Rows from block 5 of a small multi-label image tagger, named by matrix and row number. Rows with one number belong to one neuron. Each number is 128 + 32 x the weight over its row's rms, rounded and kept within 0 to 255. All counts start at 0. After the name is the row's rms in percent of the matrix's.
Before each neuron's rows are labels from the 100 images, of 14976, where the neuron reaches its largest size: "peak at" is the part of the image that holds the peak. Only what is clearly more common there than usual is listed. The data: photos of plants, animals and fungi (iNaturalist).
# gate: MLP gate (model.blocks.5.mlp.gate.weight, 384x192), inputs 0-191
# fc1: MLP up (model.blocks.5.mlp.fc1.weight, 384x192), inputs 0-191
# fc2: MLP down (model.blocks.5.mlp.fc2.weight, 192x384, transposed), outputs 0-191

peak at: bottom centre
gate.147 087 [100 191 125 130 127 138 135 152 106  97 125  83 130 129 142 105 135  95 114 124  94  70 163 112 112 144 132  63 105 112 213  67  99 129 140 130 152  87 130  86 104 121 179 103 178 150 105 119 166 142 102 102  88  93 161 122 108  67 183 105 114 196 106 146  79 121 167 132 159 146 117 179 108 149  46 165 142 141 185 123 181 173 190 159 102 167 109  90 134  90 153 127 119 126 111 130 128  98 145 137 171 128 108 116 117 145 112 143  78  65 100 141 111  86 151 149 119 162 158 175  86 174 101 112 184 105 130 100 169 178 187 101 170 107  98  53 122 108 150 129 134 172 141 106 156 130 108 157 188 116  72 139 112 174 123 107  92 163 157 203 128 126  89 188 125 138 124  92 144 115 143 167 137  77 143 134 111 128 156 112 126 107 139 114 141 179  89 147  78  79 129 121]
fc1.147 088 [152 124 118 159  43  98 185  96 122 156 141  89 143 121 158 160 172 160 141  23  89  99 125 159 121 115 152 173 129 162 155 178 105 129 154 148  83  79 125 150 124 155 102 129 147 117 135  91 124  74  93 165 110  82  98 175 139 174 100 124  94 191 125 149 210 151 113 125 162 104  88  96 128 181 132  77 158 138 130 100 129 109 122 120 109 132 102 134 137 165 118 150  88 129 137 126 114 136 115 145 131 115 182 102  80 134  84 116 116 158  99  77  80 148 159 156 125 101  99 156 117  84 133 154 134 121 122 224  63  93 132 151 112 138 153 129 158 103 124 128 149 140 179  96 146 142 176 147 161 140 103  77 123 171 130  94 117 117 116  77 145  79  82 121 137  98 167 119 154 146 147 111 168 196 155 103  85  84 125  99 171 166 141 144 160 170 122  23 158 148 109 133]
fc2.147 080 [ 78 116 117 118  77  64 121  86 139 104 117 116 124 145  82 127 104  94 148  93 122  44 161  62 130 157 154 122  77 115 128  81 106  56 119 114 156 103 147  94  92 127 162 142 114  61 185  79 164 132 135  80 108 123  89 171 124 142 232 103 103 160  96  99 195 113 140 169 180 142 151 131 123 119 121 154 142 111 172 191 101 111 132 114 103 153 144 207 142 163  97 110 136  73 119 148 119  82  46 107 112 141 137 141 123 112  98 170 179 135 137 135 150 175 199 106 126 143 118 141 110 136 157 111 172 152 104  99 129 133 169 139 139 114 105 160 113 156 134 111 101  87 136 145  95 142 132  99 142 131 127 105 108 177 165 143 172 112 149 178 105 155 180 142 154 120 142 119 168 109  99 149 138 109  96  77 104 147 168 154 113  79 114 136 176 130 184  88 179 141 186 144]

peak at: top centre
gate.317 082 [145 160 153  95 129 104  62 106  79  70 103 128 108 140  60 162  88 124 104 123  92 193 137 151 100 152 123 132 134 175 154 108  87 141 172 111 149 110 141 161  88 150 109 122 130 110 186 105 122 121 158 142  68 146 168 161 125  49 179 118 127 127 130 132 125 156 156  93 118 120 163 102 175 120 169 145  83  98 148  87 123 178  92 202 105 107 151 162 145 156 114  71 165 161 141 156 105  90 129 131 162 125 122 123 195 130 189 115 189 165 151 176 181 129  71  78 134  54 130 148 133  95 148  77 111 164 111  72 123 160 154  96 138 133 125  99 107 136 155 158 127 104 144  90 159 140 187 170 132 100  92 145 102 145 132 171 157 101 128 157 128 127 139 112 117 153 119 135 139 110 110  96 125 138  86 114 133  87  89 144 173 212 134 101  74  80 144  87 108 144  44 150]
fc1.317 087 [143  72 138 105  97 124 156 167 151 161 145  79 120 180 108 119 106 142 126  98 156 145 162 129 137 140 157 125 121 135 129 113 104 123 148 163 114 117 128 106 158  36 183 135  80 164 145 168 189 122 105 170 157 132 134 124  93 204 135 114 144 102 111 200  75 144  87 169 150 156 110 135 118 111 115  64 129 137 188 108 169 113 123  87 146 110  92 104 102 126 138 154 101 140  86 140 206  99 151 156 152 162 138  75 112 128 149 206  89  81 119  62 156  82 165 204 136 137 157  89 144 149  50 184 117 105 141  95 100 105 139 126 127  95 107 160 149 137 148 147 129 156  86 142 148 112 131 130  68 157 149 102  74  86 107 153 110 101 114 140 106 153  88  87 141 146  64 152  99  72 137 106 112 129  72 150 157 161 137 109  98 106 147 111 127 139 149 179  82 153 205 145]
fc2.317 087 [120 105  95 133 111  98 140 141 118  94 147  67 137 134 103 128 126 120 109 116 112 151 162 167 113 126 145 101 173 131 135 117 180 202 124  72  56  77 153 172 128 167  87 108  96 162 130 120  88 118 154 154  87 145 132 126  36 127 150 115 140 119  95 141 120 145  97 115 145 145  66 116 183 146  73 125 153  78 104 138 143 143  93 151 224 127 117  96 156 145 126 104 145 163 129 121  93 187 144 112 170 143 119 130 156 134 238 149 165 161  94 132 138 148 141 143 161 179  75 114 104 124 116 162 134  81 166  37 108 133  97 115 165 151 125 113 136 141  98 117 103 163 101  89 164  81 199 127  58 114 101 148 141 141 131 108 112 118 127 162 188 123  95 101 183  59 155 104 140 157 126 141  99 112 157 187 134 136 106 100 135 133 162 177  61 123  99 142 106 157 133 128]

peak at: top centre; centre
gate.130 094 [137 139 102 117 117 124  80 133 103 121 135 126 129 137 129 110 116 150 129 144 159  95  98 110 105 144 108 107 117  68 154 135 158 105  78 122 135 115 108 165  72  96 153 110 163 167 106 159 188 163  92 173 131  98 152 180 110 110 127  98 109 162 119 231 129 195 136 218 155 139 161 134 117  50 121 104 129  97 103  79 131 131 131 146 186 100 132 121  69 151  94 160 167  53 129  97 132 127 155 165 167 174  98 120  77 146 145 121 140 161 171  96 185 145 157  83 116  76 123 180  85 103  94 140 120 144 140 132 115 110 175 164 113 144 116 111  59 112 113 131 126  70 132 137 114 118 164  76 148 129 152 121 147 177 137 134 185 119 145 114 208 175  98 107 129 139  89 115 177 140 109 164  72 151 103 138  77 183  68 120 112 120 171 160 136 117 115 121 101  69 165  93]
fc1.130 100 [115 140  79 117 163 103 145 128 119 150 127 148 106 153 141  73  86 149 161 114 173 138 164 110 113 162 124 131 111  82 131  63 137 110  50 171 145 104 113 189  89 149 137  89 164 143 144 107 121 129 108 109 131 104  86 197 134 110 173 126 118 131 138 170 147 137 148 155  95  66 128 163  97  68 156 198  84  80 129 132 179 161 167 214 129 104 159 165  93  80  97 151 139  53  75 169 127 138 113 109 160 168 119 109 127  87 172 146 141 123 145 116 143 124 190 139 169  97 150 127 129 170 164 132 132 114 127  62  81 151 127 109 107 108  84  96 120 101 146 193 120  96 110 147 101  69 183  91 182  99 116 109 156 167 132 118 151 137 122  97 171 119 127 162 172 166 164  97 121  80 120  80  86 167 135 175 106 149 104 127 139 121 111 160 133 119 160 128 166  41 102 125]
fc2.130 101 [176 124 147 139 146 163  96 123 119 130 131 111 120 105 130 154  80  95 132 180  89  93  97 126 193 180 135 107 175  97 111 132 152 144  82 128 107  81 141 158  43 157 159 127 116 144  68 111 127 219 118  96 129 184 152 168 118 146 124 162 161 114 116 148 105 188 161 124 142 103 175 130 118 122 117 142  89  97 142 105 144  79 132 123 119 131  63 133 127 120 164 118 130 101 167 111  90 150  99 121  66  92 108 175 105 126 151 184 106 103 183 110 127 115 122 102  83  80  74 148 166  74 133 125 109 123 161  96 112 150 107 148  97 180 139 166 155 133 132 155 125 215 164  93 170 154 145 128 154 103  98 181 144 146  99 140 138  68 159 116 111 136 119  86 122 127 129 195  83 195 154 116  94 160 121  55 113 176 166 101 165  69 111 121  95 111  94  73 125 186 141 140]

peak at: top centre; top right
gate.177 073 [ 69 147 100  80  99 158 153 151 168 155 154 136 104 124 121 103 189 135 113 105 118 101 104  45  50  99 182 180 113  58 156 163 137 120 155 115 161 118 116  88 137 121 114  95 127 161  96 192 151 187 186 182 161  73 105 162 108  79 117 114 121 138 144 168  63 137 147 101 129 162  81 151 121 115 172 128 135 154  91 131  68 122 142 152  99  97 148 151 112  96 156 136 140 148 121 105  97  86 133 169 155 121 138  97 128 203 147  83 123 123 149 125 171 129 132 173 120  81 148 121 189 151  36 120 101 103  97 149 103 149 107 115 113 109 169 132 136 121 144 132 132 166 153 113 149 150 192 100 131 130  82  91 163 117 108 139 102 100 107 136 171 142 119  96 134 112 136 101  98 201 123 126 111 141  58  98 138 185 165 105 137  79 166 149 154 189 137  91  75 151 136 161]
fc1.177 081 [104 202 129 127 116  84 164  65 141 170 131 116 126 153 100 129 122  76 112 140 104 112  43 123  63  99 171 148 145  87 139 151 127 105  96 104 104 161 131  77 112  61 138 150 110 112 103 157  87 119 204 151 192  93 115 101  90 121 120 118  95 181 161 130  93  87 154 113 123 127  71 158 129 111 203 130 143 143 119 126 125 117 160 146 101 145 109 169 151 116 123 169 166 115 110 168 156  35 129  90 160 118 123  75 177 128 168  81 146 148 140 137 161 153 188 160 134 108 156 116 185 113 107 140 141 132 144 138  69 130 105 124  96 135  78 127  98 137 133 121 161 126 108 179 137 139 139 130 146 121  66  69 132 122 148  97 159 115  96 138 159 122 106 144  73 102  95 124 109 184 191 126 126 133  80  99 200 131 171 140 130 108 170 166 193 151 109 128 124 151 117 211]
fc2.177 077 [111  98 128 131 173 162 107 154 139 116 161  71  63  98 131 110 155 106 120 140 170 134 113 102 126 145 112 145 130 120  81 119 154 171 171 134 111  75 102 146 210 132 100  71  58 129 111 179 132 126 146 117  96 163 113 133 124 142  97 222 135  46 122  97 179 141  98 109 152  72 140 140 128  18 131 111 103 182 162 158  91  91  97 117 162 138 143 127 168  84 159  76 170 104  70 100 122 163  83 126  85  70 105 130 166 134 140 156 118 141 107 137 120 116 152 123 147 117 112  89 153 156 101  95 161 159  83 152  77 168 122 148 118 100 135 182 148 110 183 141  93 130 111 178 178 100  86  84 138 152 127 197 160 106 160 179 107 151 140 114 118 119 196 136 130 138 164 178 149 132 129 136 145 125 106 163 108 106 153  82 134 139 182 116  82 161 128 137 133  94 135 126]

peak at: bottom centre; bottom right
gate.79 118 [ 97 113  71  98 113 168 107  89 150 120 165  91 171 103 162 111  61  86 129 135  80  67 129 162 132 153 104 147 117 141 138 158 113 151 148 150 139 133 165  94 109 156  86 165 188 112 112 169 126 140 137 142 200 127 105  79 118  72  72 123 146 181 130  65 119 135 142  66  69  53 115 109 183 141 128 122 114 118 168 148 203 178  91 137 132 141  51 142 143 142 118 140 169  87 113 142 175 141 123  84 199  96 149  98 144  89 139 167 118 130 119 145 143 185 122 120 161 130 182  62  86 151 117 170 164 128 130 141 187 130 133 110 138  97 143  92  85 162 136 106 140 104 116  86 183 162 124 148 165 146 182 133  93 143 131 159 145  99  83 156  63 105 117 136 122  75 134 103  95 120 135 138 122 157  74 178 135 140 129 112 125 142 114 193  98 103 153 169 148 126  91 132]
fc1.79 117 [124 115 114 107 130 151 101 139 198 148 147 153 113 123 152  83 134 115 127  61 124  98 189 153 103 151 118 108  84 173 130 126 103 128 137 118 100 101 114 126 165 101 118 142 156 160 158 163 175  95 194 161  92 102  83  71 151  87 128 170  66 157 112 117 154 149 149 115  85 113 117 116 106 118 159 109  70  65  80 123 194 177 152 221 128 110 120 170 119 157  93 131 152 172 138  78  92 119 134 120 171  91 121 142 110 130 142 152 115 138 164 119 135 103  47 113 156 103 143 118 164 169 172  88 113 127  83 142 147 166 111  92 141 153 128 139 136 151 114 176 111 164  79   9 147 112 123 177 125 143  79 141 161 233 153 136 137 139 167 153  99 122 158 150 146  86  96 170 139  96 126 122 148  92 103 125  69 157 130 119 150  84 125  97 133 105 169 118  99 130 146 103]
fc2.79 117 [127 140 101 151 147  86 129 142 117 166 141 140 101  95 130 134 150 108 130 103 116 168 135 173 176 124  81 104 144  86  98  55 105 116 149 156 120 153 126 140 126 140 193 149  94 143 162 132 120 165 169 143 133  82 173  75  96 161 138 178 142 124  79 188  91 157 144 147 137 103 127 196  78 149 122 151 112 177  86 127 121 122  88 128 132 129 111 133  63 113 136  72 124 102  92 124 151 143 156  57 148 154  91 148 138 104 117 133  91 111 164 154 156  71 104 143 160 145 177 122 152 188 148 135 139 165 125 134 108 146 122 165  30  51  63 176 137 185 119 171 157 178 102 126 130 169  89 139 163 110 140 122 128  80  93 112 125 141 210 104 107  79 107  63 100 133 139 102 120 149 162 116 127  58 110 211  82 126 106 115  71 169 130 122 126 161 122 148 153 125 153 126]

peak at: centre
gate.188 105 [147 145 119 148 104 144 159 163 148  59 130 120 146 116 106 101 163 131 150 181 152 126 118 123  68 155 133 138 121 105 181  78 135 107 136 166 157 147 110  99 110 199 102 190 112 120  73 150  64 164 154 133 154 126 122 116 125 115 116  93 124 131 115 167 147 149 104 106 184 122  83 105 158  73 157 158  97  77 133 138 121 144 135 118  85 160 140 167 112 180  88  49 103 170 160 108 127 107  77 132 100 142  90 103  83 130 135 175 110 127 196 149 126  68 129 166 104 166  61 151 172 123 110 114 114 165  95 129 149  95 157 126 134 137 162  92 182 122  82 136 138 132 110 136 108 151  90 148  95  88 114 132 114  57 198 155 166 131 126 116  68 139 152 160 174 165 115 165 126 202 193  49 150 127 118 178 149  97 114  96 135 107  86 136 107  65 144 162 128 168 104  99]
fc1.188 103 [145 115 149 133 134 117 127 180 116 163 170 150 126 106 157 166 104 152  87 122 162 220  89 144 119 175 132  98 108 115 124 122 117 184 126 121 119 130 156 124  93 162 111 143 128  80 127 159 131 114 100 141 114 137 145  84 119 119  79 126 167  85 163  60 100 141 132 164 125 160 118 108 127 123 154 152  72 137 138 114  75 119  67 166 132  77 158 164 134 154 147 119 152 193 124 129  24 156 139 114 151 138 126 128 122 181  89  88 137  67 162 113  99 104 100 129  61 157 166 192  69 121 117 130 119 114 135  88 143 182  96 119 147 128 143 159  65 162 146 164 108 174  55 123 161 131 148 186  94 123 113 136  91 124 127 147 131 102 207 189 205 155 115 178 110 123 166 136 149 115  73 115 144 113 114  95 180 143  85  89 145 125 158 137 114  95  71 102  76 107  99 116]
fc2.188 102 [131  79 113  84 131 170  84 170 153 123 102 150 110  72 141 111 136 141 144  93 122 115 107 167 141 103 106 176 112 127 145  91  79  77 144 118 199  85 132 125 156 108  85 204 155  92 176 176 136 125 119 153 149 134 118 147 102  99  74 157  93 105 134 181  91 102 107 157 128 174 112 136 142  96 106 146 154 115 135  96  85 118 167 195  88 130 179 149 142 175 137  91 111 158 125 133 117  82 142 134 144 178 149 106  91 123 171 143 183 150 128  96 144  58 136  96 142 109 141 113 143 132 124 151  87 116 120 175  92 131 127 132 161  83 115  92 106 109 126 156 181 157  73 191  57  86 106  64 168 187 153 162 132 120 141 122 132 130 116  97 158  56 153 112  26 106 153 129 114  74  99 177 162 202 123 141 124 130 124 144 126 103 141 111 134 178 118 157 165 174 149 138]

peak at: bottom centre; bottom right
gate.104 089 [147 118  77  97 114 126 179  92 100  94  86  98 130 168 145 112 164 102 161 131 170 132  70 129 163 171 114 145 158 116 159  76  72  72  89 162 173  83  88 186 159 109 166 116 110 124  93 132 162 107 147  81 211 121 100 127 134  98 138  62 121 195 184 107  90 166 105 156 118 145 113 179  90 155 132  76 131  99 185 135 199 120 126 140 135  99  87 120 129 138 115 133 156 123 140 135 103 125 129 156 127 152 155 158 105 110 109 109 149 129 120  81 147 142  81 107  86 162 129 212 106 130  92  85 105 106 134  73 114 161 239 125 130 199 133  72 144  73 111 105 139 138 159 159 113  96 174  89 152 163 101 121 121 127 162 125 189 151  90 142 116 142 115  91 136 144  90 173  86 112  91 125 127 119 150 116  99 146 166 134 101 177 121 174 118 125 122 160 132 149 139 105]
fc1.104 094 [127 133 124 101 119 149 172 155 106  76 147 120 135 118 135 141 135 147 100 128 135 159 161 153 107  87 144  75 131 128 130 146 113  89 111 110 125 102 126  88  98 157  72 135 186 136 137 126  88 120 179 140 141 115 148 169 127 158 131 133 146 122  40 130 121 142  94  89 115 121 122 134 139 198 173 181  87 186 109 102  64 168 155  79 124 141 157 111 145 124 147 121 123 112 162 127  60 155 149  99 155  98 125 133 139 113 153 117 166 166 101  59  97 108 143  92 177 123  76 199 111 112 132 102 137 171 128 173 163 104 158 238 104  91 122 177 176  90  94 141  77  75 104 129 162 141 132 168 121 128 180  79 178 121 122  88 101 141 175 100 128 137 174 101 178  45 152 130 137 161 194 165  74 149 104 145 130 139  63 105  84 155 104  95 106 100 110 160 151 123 118 117]
fc2.104 089 [ 98 124  74 140 135 155  93 176 113 128 108  44 170 109  97  90 180  95 137  96 195  54 143 159 168 112 126 138 149 131  75 110 117 194  84 111  79 147 128 146 153 125 175 145  96  98 150 140 110  87  91 139 133 156 149 154 151 150  82 140 126 133  99 188 182 115 123 117 135  77 158 104 143 187 148 153 118 113 182 119 141 150 116  62 108 155  86 172 111 113 142 147 110 177 135 117 140 107 177 112 161 155 128 109 146  84 118 100  81 140  98 124 142 149  72 121 152 121 157 123 167 132 119 148  91 107 126 197 110 108 177  77 139  94 155 187 152 145 126 173  79  92 121 138 102 137 118 192 168  90  92 110 144 160 157 154 102 177  87  82 100  98 114 165 222 106  99  94 108 135  91 113 106 139 156 130 197 161  66  89 136  78 106 130 139 147 122 136 141 112 122 137]

peak at: bottom centre
gate.266 087 [ 80 104 148 162 166 114 144 168 125  55 138 108 137  73 125 118  51 102 136 160 174 136 167  71 133 129 177 170  94 151 121 121 160  89 149 114 159 102 119 136 165  88 119 136 139  54  63 157 195  96 158 109 141 121 104  94  82 124 162 140 143 125 125 103  91  57 164 116  98 161 133 101 164 108 166 136 152  84  77 144 162 127 171 194 150 144 159 102 126 154 115  99 126 155 165  87 141 111 113 127 107 129  62 111 167 150 150  76 154 154 139  83 154 157 141 121 116 195 141 111  91 117 157 107 176 120  98 170 130 166 136 143 101 117 164 163 122 125 162 178 161 117 121 102 204  77  98 121 102 154 171 118 121  99  80  86 120 158 192 132  44 124  82 130  92 150 108 123 122 143 155 148 164 131 131 138  53 116 147 101 107 113  63 152 159 114 151 168 153 130 122 130]
fc1.266 084 [110 171 100 108  81  87  97 117 116 193  96 138  84 138 111 113 165 100  92 152 107  83  53 145  59 171  99 162 156 102 153 132 119 135 132 194  86 160  82 113  80  98 109 107  98 164 135 151 131 192 120 107 140  91 170 124 145 185 138 174 106  82 122 147 105 163 123 153 176  81 108 118 106 115 140  91  89 185 164 140  92  52 113 124 119 136 158 168 124 124 151 114 138 107  85 128 158 177 117 141 132 165 171 136 139 160 133 127  89 109 154 165 109 104 112 155 120  62 105  97 120  96 127 137  71 192 107 136 152 136 173 106 145 181  91 120 120 132 101 103 131 121 148 204  98 164 158 173 115 123  73 117 142 169 122 168 106 149 163 177  83  85 191  70 143 108 135  90 143 175  97 174  69 119 135 121 129 113 157 154 133 160 173 177 142 160 117 139 135 138  79 104]
fc2.266 085 [ 88 127  87 183 112 139 117 138 151 148 150 111 197 200 104 185 136  59 149  64 130 149 117  97 153  88 143 109 161 110 149 132 147 108 108 172 133 201 183 132 140 111 100  93 169  97 129  92  94 136 192 136 143 160  66 107 150 147 156 128 150 114  96  69 136 174  96 159 157 135  82 125 107 159 113 162 150 145 169 170 108 157 130 145 100 119 108  54 158  89 143 143 132 116  95 172 135 139 132 186 103 142  87 192 142  97 149 163  97 149 114 106  47 116 119  84 157 119  85 162 174 111  89 149 164 159  99 115 126 114 157 105 143  99 150  36 127 149 151 186 121 128 146 196 111 155 115  83  97 119  95  82 112 185 107 130  77  98 174 136  89 137 107  98 110 136 130 133 161 140 163  69 116 161 128 120 118 100 136 119 117 112 121 107 125 132 120 197 138  98  83 140]

peak at: centre
gate.100 096 [143 102 159  88 179 105 155 192 119 178 132 151  52 205 162  94  67 156 112 105 125 114  84 167 121 112 165 121 149 129 122  92 163  98 107 126 130 174 125 150  77 148  96 144 178 130 133 121 123 169 153 155 151 193 130 170 122 129 113 127 123 105 123 147  46 122 143 124 137 160  79 148 153 101 157 110  88  97 123 124 115 104 193 138  37 123 142 141 146 140 181 115 108 101 210 152 128 119 148 107  82 157 114  55  46 102 129 134  71 121 117 134 144 151 156 160 124 142 154 153 104 171 158 164 138 103 167 158 152 115  70 117 108 129 102 124 127 125  84 158 119 138 117 130  82  36 140 136 140 151 101 104 143 107 146 125  88  99 186 100 131 106 153  85 127 132 149 112  96 176 173 134 125 163  70 121 146  81 169 135 128 135  76 103 132 134 184 177  81 122 109 152]
fc1.100 089 [ 91 123  93  87  90 130 148 138  93 140  94 150 186 129 148 155  99 209 106 116 130 114 140  82 120 153 164 151 124 126  98 158 101 125 140 100 163  61  75  96 204  72 196  78  64 153 120 151 177 111  91 139 112  69 115 114 120 147 180 107 113 139  93 137 125 151 161 173 148  68 153 101 120 162 107 131 181 149 106 149 118 175  81 100 166 134 171  87  57 110  63 123 123 120 114 101 135 156 144 167 145 106 117 147 158 166  76 120 139  93 102 115 152 150 164 153 123  74 120 119 136  96  56  96 153 190  91 117 121 104 129 143 168 147 166 163  76 126 126 151 172  91 127 136 165 163 181 137 127  70 107 187 177 107 143 158 149 158  56 145 111 122 123 166  98 130 160 113 162 133 124 141 113 134 127 167 178 138  61 136 137  92 124 153  98 158 113 126 117 105 160 124]
fc2.100 109 [125 100 122  80 113 135 118 101 103 175 123  56 145 151 120 114 190  91 166  95 166 115 124 192  81  90 193 129 164 127 144 126 170 146 121 172 109 151 116  95 126 166  72  92 125 104 133 135 104 116  74 123 144 118 171 130  98 133 123  77 149 160 126 175 126 119 191  72  92  32 133 144 122 193 113 147 160  97 137 124 195 135 121 162 125 132 124 125 199  66 135 157 112 120 124 136 107 161 151  58  65 117 135 121 154 104 153 146 135 167 165 142 143  61  85 120 101 135 123  76  93 137 141 168  67 126 124 145 124 144  98 140 174 114 106 148 100 121 169  71 129  95 145 151 192 181 128 131 133 124 113 177 147  83 126 176 142 105 116 130 102 126 161 114  80 104 151 147 107 158 124  92  99  85 115 166 138  85  66 141 162 124 136 221 144 118 134 132 122 135 182 139]

peak at: top centre
gate.332 116 [138 109 117 139 140 149 127 145 158 179 185 114 115  59 117 125 101 159 164 129  56 140 153 200  94 166 135 118 128 186 140 124 161 207 135 102 138 138 115 113 138 174 171 124 132 156  96 126 134 121 161 122  94  63  86  45  17 101 158 121 107 117 151 152 147 138 148 129 147 116 114 155 113 113 104 131 121 117 144 151 148  59 101 114 157 159 153 156 121 117 148 120 104  99 209 164 118  82  91 137 133 126 180  72 112 162 141 170  72  55 124 117 161 155  97 114 145 154 111 132  83 103 148 164 158 129  71 102  95 117 137 158 175 145 140 131 159 124 163 102 184 124 189  74 193 140 146 137 134 109 123 107 121 106  97 121 122 127 105 115 130  99  62  86 120 128  99 120 176 140 147  70  71 162 173 138  98 111 113  75 136 134 160 183 122 101 157 103 109 127 119 173]
fc1.332 118 [ 96 122 131 110 188 189 163 171 159 153 128 137  86 114 108 150 144 125 176 128  99 190 121 219 158 109 155 155 136 162 135 108 189 196  90 106 109 135 128  73 137  98 153 168 152 141 126  75  94 115 157 148  68 145 105 109  92 159  82  63  67 121  90 145  77  99 213 147 111 148 136 157  72 128 111 126 120  81 126 121 108 138 174  74 119 149 137  99 134  97 184 194 129 161 194 156 146  85 127 168 123 131 152  75 110 131 121 166 125 116 123  93 142 129 108  90 121 134  97 158 102 147 133 168 131 133  79  88  91  93 157 108 164 118 152  87 165 134 178 131 123 116 173 105 122 126 117 154  82 108 157  82  97 153 124 148 123 122 128  77 124 150 118 198 108  62 135  92 147 156 131 110 104 220 137 125 109 152  90  95 108 151  92 132 107 163 137  92 147 106 105 122]
fc2.332 114 [173 152 129 115 163 122  78 144 148  84 143  92  93 136 106 118 134 116 108 114 148 183 122 152 116  89 139 122 141 195 109 122 128 178 140  99 137 162 126 116 123  76 131 144 108 107 104  71 109  99 102 152  85 136 132  99 134 155 147 100  91 102 175 132 148  91  99 140 163 131 162 139 132 100 136 137 135  57 147 148 172 175 109 143 192 157 141 138  88 114 127 149 155 140 162  85  61  73 158 110 111 152 147  81 128 136 164 139 173 169  94 152 156 163  97 121 115 157 103 179 101  75 158 122  52 139 150 112 130  93 107 112 175 189 126  97 182 132  98 175 133 107 136  87 160 102 130 132 175  59  55 147  88 107 153 159 104 152 135 201 145 133 194 198 105  64 185 128 163 173  92 111 114 119 106 102 129 169  76  88 120  96 107 163 121 188 103  71 144 124  95 120]

peak at: bottom centre
gate.34 094 [129 106 104 158 177  83 200 100 146 149 137  69  76 165 146 138 102 140 120 116 147 127 184 121 136 181 160 119 110 107 142  76  91 140 134 133 204 115 139 119 112  70 105 220 146 109 112 140  35 122 116 147  82 127 106 159 138  88 118 105 150 123  95 186 137 140 166 133 151 161 168 177  69 200  75 137 185 112 149 132 119 146 131 140 171  81  90 137 128  90 202  96 111 153  72 118 140 143 121 107 109 156 127 137 132 108 112 145  80 104 139 127 143 120 129 110  92 164 124 125  93 145 143 193 134 123 126 124  82  82  93 134 126 101  86 128  98 101 149 112 104  88 128 110 133  94  79 124 165 171 146 174  58 150 116  94 151 164 108 124 125 103 128 138 166 164 169  77 149  69 119 135 155 105  92 175 153  99 135 101 191 104 131 192 170 143  92 137 122 142 124 186]
fc1.34 101 [116  93 133 165 166 113 213 141 157 111 170 175 115 132  79 150  78 151 124 112 165 100 144 140 110 168 146 144 105 119 139 116  91 117  88 125 123  96 123 130 107 129 111 152 132 143  90 124  77 176 139 188 184 130 181 102 194 100 110  52 113  75  89 187 119 112  84 136  88 141 189 131 113 144 130 129  88 121  94 127  99  81 170 168 165 148  63 136 118 102 151  71 113 169 174 131 133 150 184 103 157 145 137 136 126 118  83 105 107 174 164  90 107 120 141 145  89 172 137 146 163 179 118 127  80 144 129 181 147 100 175 133  89 133 170 136  86 128 140 124  81 192  91 148 123 138  61 109 116 172  93 145 104 139 130 123 110 128  60 123 132 148 168 119  72 105 166  81 184 111  58 140 187 126 109 138 139 127 110 160  72  88  96 165 139  94 109 139 176 135 145 125]
fc2.34 109 [127 104 152  85 133  73  99 106 112 134 181 128 128 109 143  67 155 162 123 104 168 156 167 177 133  89 158 136 132 140 122 119  74 120 141 118 162  87  87 114  90 103 117  98 109 130 184  81 141 163 135 156 119 115 124 144 218 121  88 130 171 173 124 181 107 130 107 149 115 138  81 160  73 103 147 146   0 154  94 166 133 156 158 101 151 134 116 123 144  88 125 152 195  97 163 119  95 108 119 178  92 101 106 151  94 127 118  91  93 149 178 155 167 156 116 180 119 139 136 162 115 169 190 136 102 176 129 160  84 114 151 162  94 154  82  97 137 115 140 130  99 105  93 112  84  68 102 140 129 129 132  84 128 123 112 100 200 211 203 106 113  59 116 116  97 128 123 125 160  89 129  67 134 166 142 151 143 127 146 137 125 158  99 133 109 148 129 162 155 161 114 148]

peak at: centre
gate.304 093 [ 96  96  85 157  77 143  81 149 143 157  97 186 121 152 118 143 117  85  79 176 119 126 151 160 116 175 173 112 149 108 111 114 146 118 146 120 131 115 120 123  92 127 134 175 147 102 168 123 110 142 159 159  84 137 138 117  92 125 166 124  73 127 107 149 130 224  82 164 132 150 162 167  82 104 105  98 110 124  78  96 130 120 103 176 159 130  98 137 128 192 164 136 152 137 131  59 106  68  66 102 193 134  76 113 150  93  97 102 145 130 160  40  60 136  87 170 145 127 121 136 150 121  85 115  95 143  94 108 119 128  81 108 141 170 114 137  84 168 188 174 143 133 119 167 200 125 177 162 130 184  56 131 125  84 158 119 180 180 103 102 153 149 151 100 121 130 129 108 130 182 121 131 152 101  62 111 138 188 183 148 129 109 151 130 107 129 164 116 130 124  94 120]
fc1.304 103 [ 94  92  84 159  93 127 139  67 165 130 130 104 159 157 198 140 116  91  91 102 163  71 105 151 175 166  87  87 143 136 135 176  95 115 108 146 132  88 107 146 143  94 163  59 112 171 172  85 159 121 136  97 142 105 127  81 133 175  97 122 185  85 114 129 195 104 128 161 193 191  91  64 136 119 120  99 167 155 132 100 156 172 170 160 162 100 156 115  83  96 185 154 112 165 112 134 110  96 124 122 143 106  87 145  83  95 183 114 168 171 185 103 153 114 103 129  79 155 151 168 176 168 118 102 132  89 110 159 111 131 100  67 146 111 139  97  88 135 134 166 107 164 108 114 157 141 130 138 188 104 141 130 120 143  96 129  92  93 120 129 120 128 132 139 122  46  77 108 125 118 147 169 110 168 167 173  75 128 155 142 195 109  64  98 140 138 150 134 108 130 133 155]
fc2.304 094 [147 135 170 158 103 202 150 170 136 105  56 107 174 131 132 124 110 154 136 116 165 163  92 132  87 195 132  59 131 178  97 152 136 158  88 114 119 132 124 121 125 115  80 168 152 146 148  77  96 112 127 194 136 121  96  82 149  97 147 123  72 129 135 132 115 144 128 108  79 166 101 118  57 139 121 149 190  52 201 144 154  91  86 101 105  77  92 118  69 101 135  85 115 100 157 157 127  86 115 214 185 105  95 109 144 135 149 138 122 130 123 122  95 104  75 117 127 125 116 118 164 127 123 149 175 203 144  96 187 145 110 121 129 178 172 147 155 135 110 146 116 153 159 109  86 113 166  95 113  83 126 186 115 130  84 155 137 129 123 133 141  58 137  89 143 159 125  84 125  99 181 131 110 103 170 131 133 187 132 145 125 149 128 152 110  88 104 183 186 122 122  98]